{
  "arch": "transformer_decoder",
  "model": "autoregressive pixel model",
  "dataset": "stained colorectal tissue patches (NCT-CRC-HE-100K)",
  "train_examples": 90422,
  "image_size": 20,
  "horizontal_flip": true,
  "levels_per_channel": 4,
  "vocab_size": 65,
  "width": 256,
  "layers": 10,
  "norm": "layernorm",
  "norm_position": "pre",
  "activation": "gelu",
  "mlp_ratio": 4,
  "head_dim": 48,
  "fused_qkv": true,
  "bias": "all",
  "qk_norm": false,
  "parallel_block": true,
  "dropout": 0.05,
  "inner_norm": false,
  "positions": "learned",
  "tie_embeddings": true,
  "init": "torch_default",
  "residual_init": "none",
  "optimizer": "soap",
  "beta2": 0.95,
  "lr": 0.0015,
  "beta1": 0.9,
  "shampoo_beta": 0.95,
  "eps": 1e-08,
  "precondition_frequency": 25,
  "max_precond_dim": 1024,
  "one_sided": true,
  "adamw_lr_other_params": 0.0013,
  "grad_clip": 1.0,
  "steps": 28200,
  "batch_size": 64,
  "epochs": 20.0,
  "lr_schedule": "cosine",
  "final_lr_fraction": 0.1,
  "warmup_steps": 1410,
  "weight_decay": 0.2,
  "adamw_weight_decay_other_params": 0.05
}
Rows from block 7 of a small autoregressive pixel model, named by matrix and row number. Rows with one number belong to one neuron. Each number is 128 + 24 x the weight over its row's rms, rounded and kept within 0 to 255. All counts start at 0. Numbers have three digits each.
Before each neuron's rows are labels from the 100 images, of 14976, where the neuron reaches its highest value: "strongest on" is what is common among them. Only what is clearly more common there than usual is listed. The data: stained colorectal tissue patches (NCT-CRC-HE-100K). In brackets: how many of the 100.
# fc1: MLP up (model.blocks.7.mlp.fc1.weight, 1024x256), inputs 104-155
# fc2: MLP down (model.blocks.7.mlp.fc2.weight, 256x1024, transposed), outputs 104-155

strongest on: tissue: cancer-associated stroma (35)
fc1.408:111156122124146100147130106120131094130136142147074104097134119149110137144100141161145119122125137090136199134148163127119132116142128100121125117142101132
fc2.408:153112103100093130175127134145162115134138124084108149132149135129117110147124157103143134133082164123125076129122087108112110134135126133119149096145144101

strongest on: tissue: tumour epithelium (97)
fc1.634:103159104117146092157093140083136140123089112107159070123173062107125112118120147116113149144102090146106192170107120133131122134128110163133152106134131108
fc2.634:154137114086126151098151111136191115112066148121103114104082121113155128114133137154167136112112132122135106132116112111117117127124142134158079099125140119

strongest on: tissue: normal colon mucosa (70)
fc1.490:167128142107133156149117151134125126116093133114094108124145140172108155153076130124158106113139114101136138109114095142046184167117088089087103108176155172
fc2.490:143181109107152109149128147115125096113112138133129127140101094126143129145141076120132111068141122137115087126112116141081092129155148143124137135154143099

strongest on: tissue: smooth muscle (41)
fc1.626:130106129124151179148143106157174157102126130103138099185155133132115132159115116079136105158132146121135171099123123154135116119114151091121122147109176147
fc2.626:165174126097129122124126180114143129104143146115159137104124159112156081133140172131115138095136179129117146121132161148139114138066121132167150120096109143

strongest on: tissue: normal colon mucosa (28)
fc1.355:088115135124094086110126101140113113070122097104122109154131130146157089131141168111116120116170146164134199118117109104096148150149137084092092138144153133
fc2.355:154159104128094105129089151130138177131155150112156134165085112136128163120148111126123127126109140137102089137142120139136122086133122115170146137143139116

strongest on: tissue: cancer-associated stroma (29)
fc1.421:086117111135136117163126143124113150108168120114154109175126132092122171117134155124140159122121090125087138122148127125108120130149129126170127103132114146
fc2.421:136122161091089108099115107121167127142137098131117138161142133114108130134098126113095083147122113109097190139134125091116119153115116171142117076147124127

strongest on: tissue: smooth muscle (31); tissue: mucus (26)
fc1.424:134107126162110106131084146136088132092143097133130168173171119071118092094110082136123124116090103140172169120119103143151110188142090174092132130131152181
fc2.424:113140132147114117133147122145124142159105153152152141139132131108145103116202108146144086144116116147124171152118121138137151157115112075090133143105077120

strongest on: tissue: lymphocytes (44)
fc1.246:142138153105119118122104098151107157133119089124156133108085146134109151108151106100115153179114109113109148156116121090190075150104088115143116164149101119
fc2.246:134122145169149122131161099091109150117135147178099146198162151117151075113150127126103097094133105123102144113155151100089111124107156101108096125135147139

strongest on: tissue: mucus (30)
fc1.256:085085155152140165151148115161092143136124106121095109111132155132149099134089129164134123117104106130074194164147102132154136125097112143126116143144139117
fc2.256:091161097106095107111165121147106108133134110141123142138176141155137189104130154146128125116115102089116120095097143131105119101043111130134138151110141171

strongest on: tissue: smooth muscle (37)
fc1.549:131181175136114145174152093077130152112166132142140167088129134129136104102111148118140139125169131117145119102148145125111167153142129080124107143121086099
fc2.549:099156119152149141150130146132131168130108179156107107114122115098144206111115151120135156167110152106117111126193118134127148077119157113107102107103123137

strongest on: tissue: cancer-associated stroma (39); tissue: smooth muscle (33)
fc1.412:084096122103137158165090114092123136123078169150111123135145118144119079166103126103131114115147142123128169130116125136104125096139117136112088150147135116
fc2.412:114124131101124132136152125151121095140172115126120133141144127091117094185132093121160118096148141124118105154097142136143101132162095122107132110112079124

strongest on: tissue: lymphocytes (34); tissue: normal colon mucosa (31)
fc1.717:158100119100143113126115125082123107125113111132143162139100122120130100071139107126113165163152112138149144124097098083138168167124132148087130164162097170
fc2.717:111154148134117200112122112152116119141113164136128132141128096137099139172102156151120139087088163143089101111125082131103097131177114135130131159148139113

strongest on: tissue: normal colon mucosa (33)
fc1.127:090123107096130112098173149103121163151116114107097131122138118158134137173149136157122127154137082125138146120144113148085119155087097089144105117143131106
fc2.127:179155169163155120140121107164134156156113117100103117082117121118130117121128140108108087158103168129097135125126125125096131101134148123128119133151136142

strongest on: tissue: cancer-associated stroma (32)
fc1.285:084105169125089165142170116147124124116129126130162124136126130158144122183169100131176121166084137133118114097164110112128143069142156167144112126132100146
fc2.285:139072157126157134073132108091126125097142156129132120136113140145086167116133112107128178111140123145126121145077112142074114167153113142125107099139106150

strongest on: tissue: normal colon mucosa (35); tissue: debris (29)
fc1.322:074200145141082088126084131096175180109111160159181132137148094144144114120125128110168105108103108123142087133132119100194154145125176120099144118086086091
fc2.322:128111145114164135148150151103093086114125167087124106130131132091146167156106149153085172122117163151123126109151138101066138099107103140146141094099128137

strongest on: tissue: lymphocytes (81)
fc1.324:156151140159137177119158108194113115152117180138124123140074100085142116126155167166093104163149097124129159080140158087125107125151135150166130144121143112
fc2.324:146098128168149158104116107085144151109098119113131177145078115162098139132155099119136119132149136099159143138170119088111091126083178098125134167169156093

strongest on: tissue: smooth muscle (66); tissue: debris (30)
fc1.733:144132099081144145107136122148115134099135165138143172131154112099100141112117113096105109121149130137154183170117144115133176110149114079116097190143138113
fc2.733:120153157109147092086120181131106143095162124127128100119095132145134117163121087118128156176177134144161169132112110087132126132136145147140118110134104123

strongest on: tissue: cancer-associated stroma (47)
fc1.386:113127155159096102123149156074149148149094138131102100141104118111155086150125150097150135151137124127155125113132106090142086077135104165088122123142104109
fc2.386:135186164164104158169101133142123147148131097120103139119126124158150152125145130142123155158145086116150117115106142139106136119071094148131128116123100100

strongest on: tissue: cancer-associated stroma (35)
fc1.522:115147150106123144158173127136117129090137158132136129043096095131140118161098144086093151132144169125114148101136171140130153126144122118162149090108112135
fc2.522:094116169128113109111122089132127142141162087086137118122145127084119068156115177134102152139101105142141156097100144120151131144100175118118101136107137129

strongest on: tissue: mucus (27)
fc1.654:139119129114157114124115145149163108141115104174147137078118123099118155122137105159152124151134135134148121128148131156113110123112169151108121198094145096
fc2.654:123122125127157108186114107131112147091107130119113129135177144155097104108116171127119143160149146129124083110148127138103111134173126131142112156107098118

strongest on: tissue: cancer-associated stroma (38); tissue: debris (27)
fc1.576:142119162120090105135117117130078124171160167124131125119078145131142168123141156152132108146122128086136142141129149153165126118070133126149110142115074154
fc2.576:107149141133120135090153110095108080094116130077135115177121157111186144141137090110163135133134132141189116172120092155086111163139141142105112113120157127

strongest on: tissue: lymphocytes (42)
fc1.507:121118122125117155126125119115117094120119162088139158158116145076165164157130118109111083168125139161135170111116134143149146172119112183125128148136104145
fc2.507:129080143133151157140124169173114107155149100106139152154109141134151086101169132119137136110133151114111114111090126138089075121171113119151159156145151117

strongest on: tissue: cancer-associated stroma (39)
fc1.661:117152104096124133113118107109130037120123118106116130094090146137085149122110137121146181143166146125114120122100109161122103150058129157131121115094090148
fc2.661:129137107115131155180061168108106171118120148103131128121123149100140136139147142076124143142110129160089135117104130120151136082133125090151101147147106103

strongest on: tissue: tumour epithelium (40)
fc1.280:128101127106150140184115161105110151132146180116128127092114148124133139129169093064105111119131105146159138092103130129123140084139088114147128105132078110
fc2.280:072110105155134098129161105155101096091104134142138132132181132100111128141122155139138129176182142118163123133082127143141130147187079138110121134117132133

strongest on: tissue: normal colon mucosa (27)
fc1.683:133123122130099173166136155157121126162080093172142113106179093146122133129127153162149108125147122136129133116132156117132163132133126079102149161131131117
fc2.683:137111179109122131121111132112126107125130118115149141122131107113089125111124146133150144118143086107138156118086118158118104175141071118092156102125095102

strongest on: tissue: normal colon mucosa (53)
fc1.391:102101147088144159132135183105134103158160162144116099117114175107110122178120140106121165086135108144135128129170129139136148154130141069108098113124103113
fc2.391:119099131141103144128144138118158125128100099162143094129105118137117101154109147106169090132083124105146123138109114123164146062105150154118170132104084113

strongest on: tissue: normal colon mucosa (78)
fc1.400:128125132095148190118088136142098131143130153173158132151131123147130065180142109116108104107150110138112157127095141130150117174144131091139125122110102106
fc2.400:122135116109125130130106127145181128141116120138109139141160115106107176108135111151127141076140128128095053160172118189122130157159108170131124108136136122

strongest on: tissue: debris (34); tissue: normal colon mucosa (25)
fc1.590:153153120105115122148131164112157112115105145173122141099125124052093120141134115118147144172165074116176103132133098098144122133158178126134152129131111164
fc2.590:124137158106102136146147135131149141121111174133140121139105107151122129125152133071137078140135155122147113144118114138154085108200108159099121118160126131

strongest on: tissue: cancer-associated stroma (38); tissue: normal colon mucosa (25)
fc1.293:085079121167134149108151097075103135084156148139103137196131157127141141108131102128143149152150091163117120136128145134150133122110133145113120136126123157
fc2.293:090102139100102121144136158136127139123114115127093148137168140116133112141164083137125161123135126095121164099113127130107175129097099103101141111135092099

strongest on: tissue: normal colon mucosa (26)
fc1.277:135129151135132135125158127115100138098117162107130129086122130139110149117152103092114134139124157144148113133146125163144135131146080125115123089077143122
fc2.277:136140131128127144129096099136155116186110114114155092142128130131117109084077155116110088120142119125113150104129108152116119140124121094167110110163081162

strongest on: tissue: cancer-associated stroma (29); tissue: normal colon mucosa (25)
fc1.54:159125151129114177127151150153154165118137168121103134099150116143124125162113111148161177139078132118116088130108170105134107138142091113089137145122158191
fc2.54:180121122100131096119168158149138083091124101137142096108114125095172147136123144100136129141112118127081127128129124117128130102105121091110114117140128111

strongest on: tissue: smooth muscle (67)
fc1.726:138154121127090152147136131115161136139135130185130128151155129184153142145146113151153093115121155106133116124137119109093178138117087143101120121125129115
fc2.726:115088153165087141123112126131136136136143155109123106115106101097093134143122091090105183141128131100141118117121162154159123129143096082113129138121127099

strongest on: tissue: lymphocytes (99)
fc1.587:137086133107117142101185074148146107162125154113150143121103130153135110147143172124116112175095123129129142146152176132130148104142193143099188132118161115
fc2.587:134147121168161146095106101083139148141134120127104079128100128140143164154100135136127140137146085112071157111129170061139118157120148098132158141142132110

strongest on: tissue: normal colon mucosa (62)
fc1.567:119129127109146142154091173132124157140151150099105152100110128130117110083100119136074153150126121124140120173084151123163134107145133149127148104148112124
fc2.567:104135129125118116117131130117106171160137183110097167101124089120107193132120137164081102096137127137100136132114140091092145156126141129099165130119134134

strongest on: tissue: debris (47)
fc1.708:106169154170119134078144144129121105121154114137140147141157108136139114094125099104117131170101085142149145122138168173136182137173112147114174154152136139
fc2.708:105101135085104152107139069121112124101116108131154128122109118159134150170187127117119181103136120131165110148133185122135146078124094112103138111130116171

strongest on: tissue: normal colon mucosa (59)
fc1.406:125120117100136143170117142112125119114138119145118160118137121113086110146158142139149151088097119121148103124143190177177117122105135142103109137138118080
fc2.406:152140127154165136113135094142156165148157138111109117133085125131097116105103114128144133179151120111011095126090152130091158117102141117131128143136169122

strongest on: tissue: smooth muscle (43)
fc1.689:121091154133106112107107151195109124138094091148124152050148135081131138116138119132129108123108122147108155142181141124141132093100119121133104107116154129
fc2.689:155141102131112093112149118078134168136142123132129091089126062137136149140104185094125116116144107102141100152137150165147111105145101193122123133088114139

strongest on: tissue: mucus (67)
fc1.383:155129119170133136165084128136092154165152118114131104111159132109138134083127150188134141138135145082125165165133130122162126092096145118097127132152116149
fc2.383:132113113136138152162157115117111104119127173153159143147079125150123144151116131149101105122120150153106129112122143169099165098101151145110097108208139163

strongest on: tissue: mucus (41)
fc1.137:105097150119153163118132143103145110151159150128113129105120136139097142098083163105099131156119107150130159136105149144136140171092169123124126104096117153
fc2.137:119130119111166103148140188117120141118132140144129134159116113161140205126162096108087077105123144104120131136120108126133117133176148160106115157121158146

strongest on: tissue: cancer-associated stroma (39)
fc1.528:121105115125119117132123114124119128121126167105174089129124154122099161164091098132136138133137139122127159147116162174149133118127113127122065115096133142
fc2.528:120106158153147118064107109082137107143140113128090136127178167122137144165107092133151107105137149136125106165093082106088168141098164141133154121166133138

strongest on: tissue: cancer-associated stroma (36); tissue: mucus (31)
fc1.171:154150144133112138164096195106125126130137091087130109174124111151157075097129127122128138148102114138140144169099163131165146124132096109139108129118091137
fc2.171:076119140097140132094152097110135113120146138109124119136128165084133090137126145158124156148101124148159074160125115170150134113155148127129173141171137149

strongest on: tissue: normal colon mucosa (27)
fc1.526:128160166158143136121126143144137143121070143134122116098129167141158145144148082128148120136134074114150112159094121197124148092133084138084148152048126117
fc2.526:139088112076114138151143134162095173104128128116153107169138134130101120163112122085143128132115154107142153127133107100140087144164172160156091152130147096

strongest on: tissue: lymphocytes (54)
fc1.404:131127155167145142076090135137127171142135168124128090095128159135117146124113112106146145156165129163106123116149099108131137146116131110130124120138108127
fc2.404:127105107116188070148141134096141128096123119124169135170131143145131093132116094138120127158122111109068157079161143136133101123147109093094139160134115153

strongest on: tissue: lymphocytes (42)
fc1.486:133135147093162144117115109098140098107121111135156144118115115124092114046123118112106157141140115105124130162146139107138119115093095092124134132139133164
fc2.486:110084167209129117101130153111121140148151123125144146161148117121090134138160148164143106130126152106121143105116080180120103104157100129128107169162058168

strongest on: tissue: cancer-associated stroma (40)
fc1.439:055109128105139162123127120143134106116100126128136143110117086122110123106152097108124192129106146126113116122137108201118111088071178146090122138129117131
fc2.439:176144130148129130113070161154114178145142130134113126112121137148141177112154140165128117122117125122115132149114142125156105125154151113089121147120142127

strongest on: tissue: normal colon mucosa (38)
fc1.561:119114141079125131141073135130143107168130107117115096152163161130161135098131103155119124113100110081116112104156086133177133105170130143151129087127091122
fc2.561:111134097157153135150117123123062106084128141156160169140094091170093135105124097144110072124137086124145132131132159175084120137151131144115145100146129148

strongest on: tissue: normal colon mucosa (50)
fc1.633:107110132117091149129128136084137091124146103105123089191129148104117174124168131168116187156143113150136133131107150140156127131095142107095135143121126123
fc2.633:135115146146112119142162104166149119116122116141125122117136146111109115139112120148084127159128134095096150163108108125128130143174126171126102078132129140

strongest on: tissue: normal colon mucosa (97)
fc1.69:080135174118101162126141129121137110086156145127134148147156167093148166122129114136106088168138110131133158132153101118095147080145150132126155131100097112
fc2.69:101110156123130135104123130137094137140123116140121132140157100143080187114126165091143163123146106112131098166179133155133088094098136111064145146106103123

strongest on: tissue: cancer-associated stroma (33); tissue: smooth muscle (31)
fc1.241:149100104118122147118134121132133144102151118189155108111119160101142099095144154141129110131157107118139121131117144115141146112128166117110151113162104126
fc2.241:106130127131101104115130124081117138177127164134122138138145114147123120145126155174166172121147145136148112112126136106148120172115111149109107152096135124

strongest on: tissue: lymphocytes (54)
fc1.451:138144141174102110098126089128146117181126133154109130188116089105123116113128117111138106136117153088126139167162158145142128161154120124138119111117161116
fc2.451:144123168084127147129119128094186120113090137120115140126094109095109146103147132128113162111154151117089136160161161084141130161120082095166100140095111140

strongest on: tissue: smooth muscle (79)
fc1.26:105132144105153139096164100164151150117110152141101138069130139122121147100124106154118151123074101162138103097109163160132147104131139099164078083134088113
fc2.26:126116112112129156171140126115145158124120153107165075140114119166115118139114147136117149120099205117157081149136092141120129112143148139159150149128145124

strongest on: tissue: lymphocytes (35)
fc1.545:143132138120176141137180091112168155114119137152113083091112113184167160115148131098127151144122103084122126150102188101137117086119158099137115130141122110
fc2.545:112125107127121154138107151085116113127144157134110136155108152101164109123117112164188109097137168121096155146130095085120118106098121129118110142109104155

strongest on: tissue: cancer-associated stroma (45)
fc1.94:128082115142155116153142112146133123086194114115162082186125132102134157163117120133145161153105116147113145138129106110107113120135137131153136108101084142
fc2.94:141117143080092144118135124132152119122139084119159132173158129124134112170101129097118151158144153160141194126108124087110141152105124137120122090117131129

strongest on: tissue: smooth muscle (33); tissue: normal colon mucosa (25)
fc1.655:128107137095108104142127161104118122140112152153110156120130102154125129141151112148140136163168121131103139087174115157141124139075104101137134108124172112
fc2.655:144147153167153147099153145127138156101157132092120146130117142130123127125122091126155122100114126159117098121090147151122131096143140136151147108097117127

strongest on: tissue: normal colon mucosa (38)
fc1.30:178135147109133114137134134101144127176128120137142095119143099115148109109130125108085123161090129110147148117140104102152143123142105111103104118140144203
fc2.30:083153147182126146121144166141090105102083132102153162126164140154142155117106127153096107106145127167151079167121137145116105147147162123131142090124103072

strongest on: tissue: tumour epithelium (36)
fc1.513:131125122107159176135120156137123129145121144135088155113143121139136124184135170117117112112092111189131102132121168118163119060105152092106132126115130115
fc2.513:094119142132074105151152091130157151112176155158104110128112155151107134145116103161144141133133100090104107120165100110100153116106092109092147128101121161

strongest on: tissue: normal colon mucosa (88)
fc1.149:140137130103128170102134149147125120150105130112128149095111074103140144158142129102118121166098153134148138139156141122131138141068125136136142126126146127
fc2.149:115153147121136106163147101157151141159139143138165137161135144119092146116168159155129125111119135072116115103139086148078082138130117125184103136117146081

strongest on: tissue: tumour epithelium (41); tissue: lymphocytes (27)
fc1.518:133078147151132136119102158194126096119116141144102115120113081120138100129145117130100193141128113131108106089141107096148135148155161115141152128110168172
fc2.518:121132082099137101123108146105102136099101122098116134108141138104113127130192150104173116124151105142135102079085074128173130111149147107167115131128134110

strongest on: tissue: smooth muscle (35)
fc1.63:094068133134171127126112121136160119136083119114109132139111154078167113165148102117150109119141087158106152115073134160171150120112142145134099099109122093
fc2.63:133144156113139134101134171116085115129142170122112093108182155151158098136137180097140143130135098118100136107140122103150162125151126135178116164129106118

strongest on: tissue: lymphocytes (41)
fc1.648:087141086135126104135088143137163109140134138156165105144093131100121148144137105169133114084120110118118167140156093150172155092127155123130154083137124125
fc2.648:107141173145147142155120102150129101152123114101142112077136111106088137120148130075094173164122158172078134118121093094106136138090137097177110080091131112

strongest on: tissue: smooth muscle (31)
fc1.637:142116125086131157147123087159145103161150133150155157102139135135103161128144089149137093136152115180176190103150129130145106091143100112132160163135125138
fc2.637:142173155147172126167113160106133164133080098159141098154105134137160117124128152121123123111135108090118106129080139120126100123151116139115112132147105121

strongest on: tissue: lymphocytes (44)
fc1.376:116128143130130117091160113145144124139155113117142087131098141118102127125118187156156135141145168121109121136126148157157133113168125107114079128104134090
fc2.376:180086142127138151105118125082105126126126129112115152131151137095151118139112096160137097103131117160130120099121154149137174117151127149129131117120116109

strongest on: tissue: normal colon mucosa (43); tissue: lymphocytes (41)
fc1.215:126157131108149152092158116162186118177160144102145169116160122118109118103153145089068180127117122121128134100123124090143130115117129116112101153155118159
fc2.215:149124148158130192097092139089117138111093125163133099145119162154140124116086132136167118112114117107123174109133121107114142130082114119118144127128147123

strongest on: tissue: normal colon mucosa (50)
fc1.369:182090156141141108124119175183155105128081102105121101104126123075118139110122131151108123105126068161139107114148115132116126100124122156091167148125115116
fc2.369:109151168126133115141135106143103129079178131109176153137145148069099112080121143097154134088147167094153120107179112112119135130131090145144134144189159141

strongest on: tissue: lymphocytes (40); tissue: tumour epithelium (35)
fc1.664:159119158136110134089161149109135182146100120093142175045124131144060149132144135148129162156142117176116110143104153147155148122155135103124123100109151116
fc2.664:130144117133128158128080135184125115137146167135114121158139144113124105140124099152126083113134107096124096111134139150157129161135154131144116194155170160

strongest on: tissue: normal colon mucosa (49); tissue: mucus (27)
fc1.465:127112122105130152143100094106136128132144112130115142066141092136111124097120124113138119127125115133073144123126144135127146106106147087133149169151116154
fc2.465:119143105109145138117123148114146160105122102118168174121061136121148144133154144064149108092122137101163113120147158130108143143096156163138115157135171147

strongest on: tissue: smooth muscle (31)
fc1.96:140151117149125146108088051146131117119113154106125154132118119132105095112171121170129095110129110138119112143155119095137135135150112149113127142125119101
fc2.96:130099100155122147124147163085115087119129111114127157126104130181079150118102114119133132101115116118158149130129087145127169159104105108109186132164088170

strongest on: tissue: lymphocytes (32); tissue: normal colon mucosa (28)
fc1.555:133118137119102147081169128103125099149176155117119133119125106144136123130150107133126097108132161120128153097085136157130112130114132143124123121142091110
fc2.555:134124113118153102124091147099106128144123129154132126155094142139119128118094135186102125169144083072152109139145142105120132148149143124130184109086129107

strongest on: tissue: lymphocytes (47); tissue: tumour epithelium (36)
fc1.407:123147083157081164131105083110102135125159133141124103106171177151139133094119117125139125157111117079120118081122132122090111123130135141142125122139171173
fc2.407:155125126138147131078124137162144149137120148104122120150116170129126122116126101133157130117158169161136132163096089131119135113099142103109159188103103160

strongest on: tissue: tumour epithelium (66)
fc1.699:139165123154083144080140130147145086117128090135136108106137113142160100156104123133126122137102135119114110132154142173168137082124109132138170137132119112
fc2.699:133114133117122109090139114126112133123139101133162120159129089056180099129139136140153179089131100116149115157131147113145111144117086117086137137166190122

strongest on: tissue: cancer-associated stroma (27)
fc1.142:130093151101120125113191151159119105133154090144135113108120154133102123125085158122108175166087145168108127122129098159134177131162115111110129113141103115
fc2.142:127114092153127138149119124104117134161125143077117146137108124089116116135151115111115064130157104081117131173084165162121171135153111149136105152134088152

strongest on: tissue: lymphocytes (36); tissue: tumour epithelium (35)
fc1.196:123074118109148157128137130160141158120118154099141127086097144138097096162122130120118132176150130169116110125123166151140159105148130118143128097122141099
fc2.196:184139108154146133108087127115103127167181109137141118131125100128175149102098117179146076125134129083084167161133159107117122167102139113121131131176121138

strongest on: tissue: lymphocytes (54)
fc1.379:117129116145137162171115146133134107161078148143107112090131137136117102167118098097139150104094111110124116099115119149152126167111084169109139124141130140
fc2.379:134130158127154124114115126125126140117122124138099131099160118093140168110146125167127165102132075156114144119115121104123115094194117150107126131104124118

strongest on: tissue: lymphocytes (35)
fc1.326:131165155085129109111149154165138133106156119117139115102131128126101117130115131124117106138153082138106094146096150104101144132113096120099137140148147111
fc2.326:136111124173105140108144142136121123148116141126147166133138141110113143126124094192140121147094116146170187068123122125152069134201098117123110167147134111

strongest on: tissue: lymphocytes (70)
fc1.596:066103133177131117119123132138135113175160149142109112142181148112101143108117110161147126157116125131108120112133167112141108166109119174101143135113144161
fc2.596:114140131102133111156089119137118124120158102104195137141145129108152118144097121131126124154117093085115113123133068096106164166148166134115163162129125127

strongest on: tissue: mucus (41)
fc1.438:163124133139088170099123136145132149118084099140158132167105159098120120063116113115104144156174140100106164124111141148122178137111133130130135152144138097
fc2.438:141129141161182149108120127133119128136142154127109131162119146126092133144146117124137129138116135178117120132124117158135100093158118162132147120101163130

strongest on: tissue: mucus (57)
fc1.223:162126162103114098109162131130153123114130055098118076160128140161142125122116153124102136076102120141102130157071122123096178142103133132121100126113105116
fc2.223:125110144150135199146139181199098105152120118133144126126111155143091134119118112175102107125093143135148158122132115116167130116172122139121166104110156113

strongest on: tissue: lymphocytes (52); tissue: normal colon mucosa (26)
fc1.294:124140145117115118097176166151142159092094176135169110117112104137140137158134162100112096149138121132117121146115162164125150135087111113187125148129120108
fc2.294:172123136112090169153157134183154127117149136093160142160131119118090138138114141119133121127092106090131129138136079122174166146161152105151098169160134132

strongest on: tissue: mucus (28)
fc1.143:104128152128109158134127143111135136125157117079121097180156161151110140115152145164159139126138122126097160171125150108140132110116112124080128138104116157
fc2.143:100118132108087151140139081172172130092134098139157146089092118121094099122122158177132136164135146133075143150124160146135124110138154126127120122119125132

strongest on: tissue: smooth muscle (58)
fc1.340:101081113095166121167114156140131129122140113131112152112079082116107131114152144148108131143111088100088139079195110158134142154117139084149121107156106140
fc2.340:157130121144114163170110114136123135144120099104132138145101128102165155124141149104176134098088153131150088151117111113130148098128145127138143177134100162

strongest on: tissue: normal colon mucosa (33)
fc1.15:130114120115101123134141135189124123122208156183124099154136107150127119123096136113134119135157110119136128120141114094169143144125148172105114112133113113
fc2.15:145118138153135157151122179118099133131093087111169126143122149094105144133138166145151120114117150142105124139087116133097128120110123120133119126118134169

strongest on: tissue: smooth muscle (41)
fc1.235:119130162101108126169127097167143087140130096148140111088133092119128119088125130138150107120124076149178140118136119082154121135130164107120162147126155112
fc2.235:136133155149127106135176119109115178138123126133128137114152109129120109117114144121089116147138161108119143122129110109146093121188079136112139134108109135

strongest on: tissue: mucus (44); tissue: normal colon mucosa (36)
fc1.289:158152128141119148128146136125084140105139123103128100147116151094131114135164104102095161136134108108121062140143139112121134144125075152069141128147123151
fc2.289:107145120098180099145145093095137132133121180142113136138168155133152101161139125122158145143142139126103082090100107129077122118111151117109125141152113089

strongest on: tissue: smooth muscle (67)
fc1.146:135140149134131124192155125145115135125149151149101111148129171160095129126104132130158161119152127111119153122140171163127071157137120131143111164150084121
fc2.146:122136090084133103117117122095173062111122141138157147102123074115110136147150105145116109062163128140131100144147172129121139129100145107089129163123159134

strongest on: tissue: smooth muscle (32)
fc1.229:152088133109135104137133176119158095124136140110135129121129112117109134132140168112119122163120117154163127119165140104104166147144138118141149127138104125
fc2.229:114134126141140089174099154114122129124166137144150137127142095149151095112172155113122113118119144136179108097151114078118134144137175152157087107142097118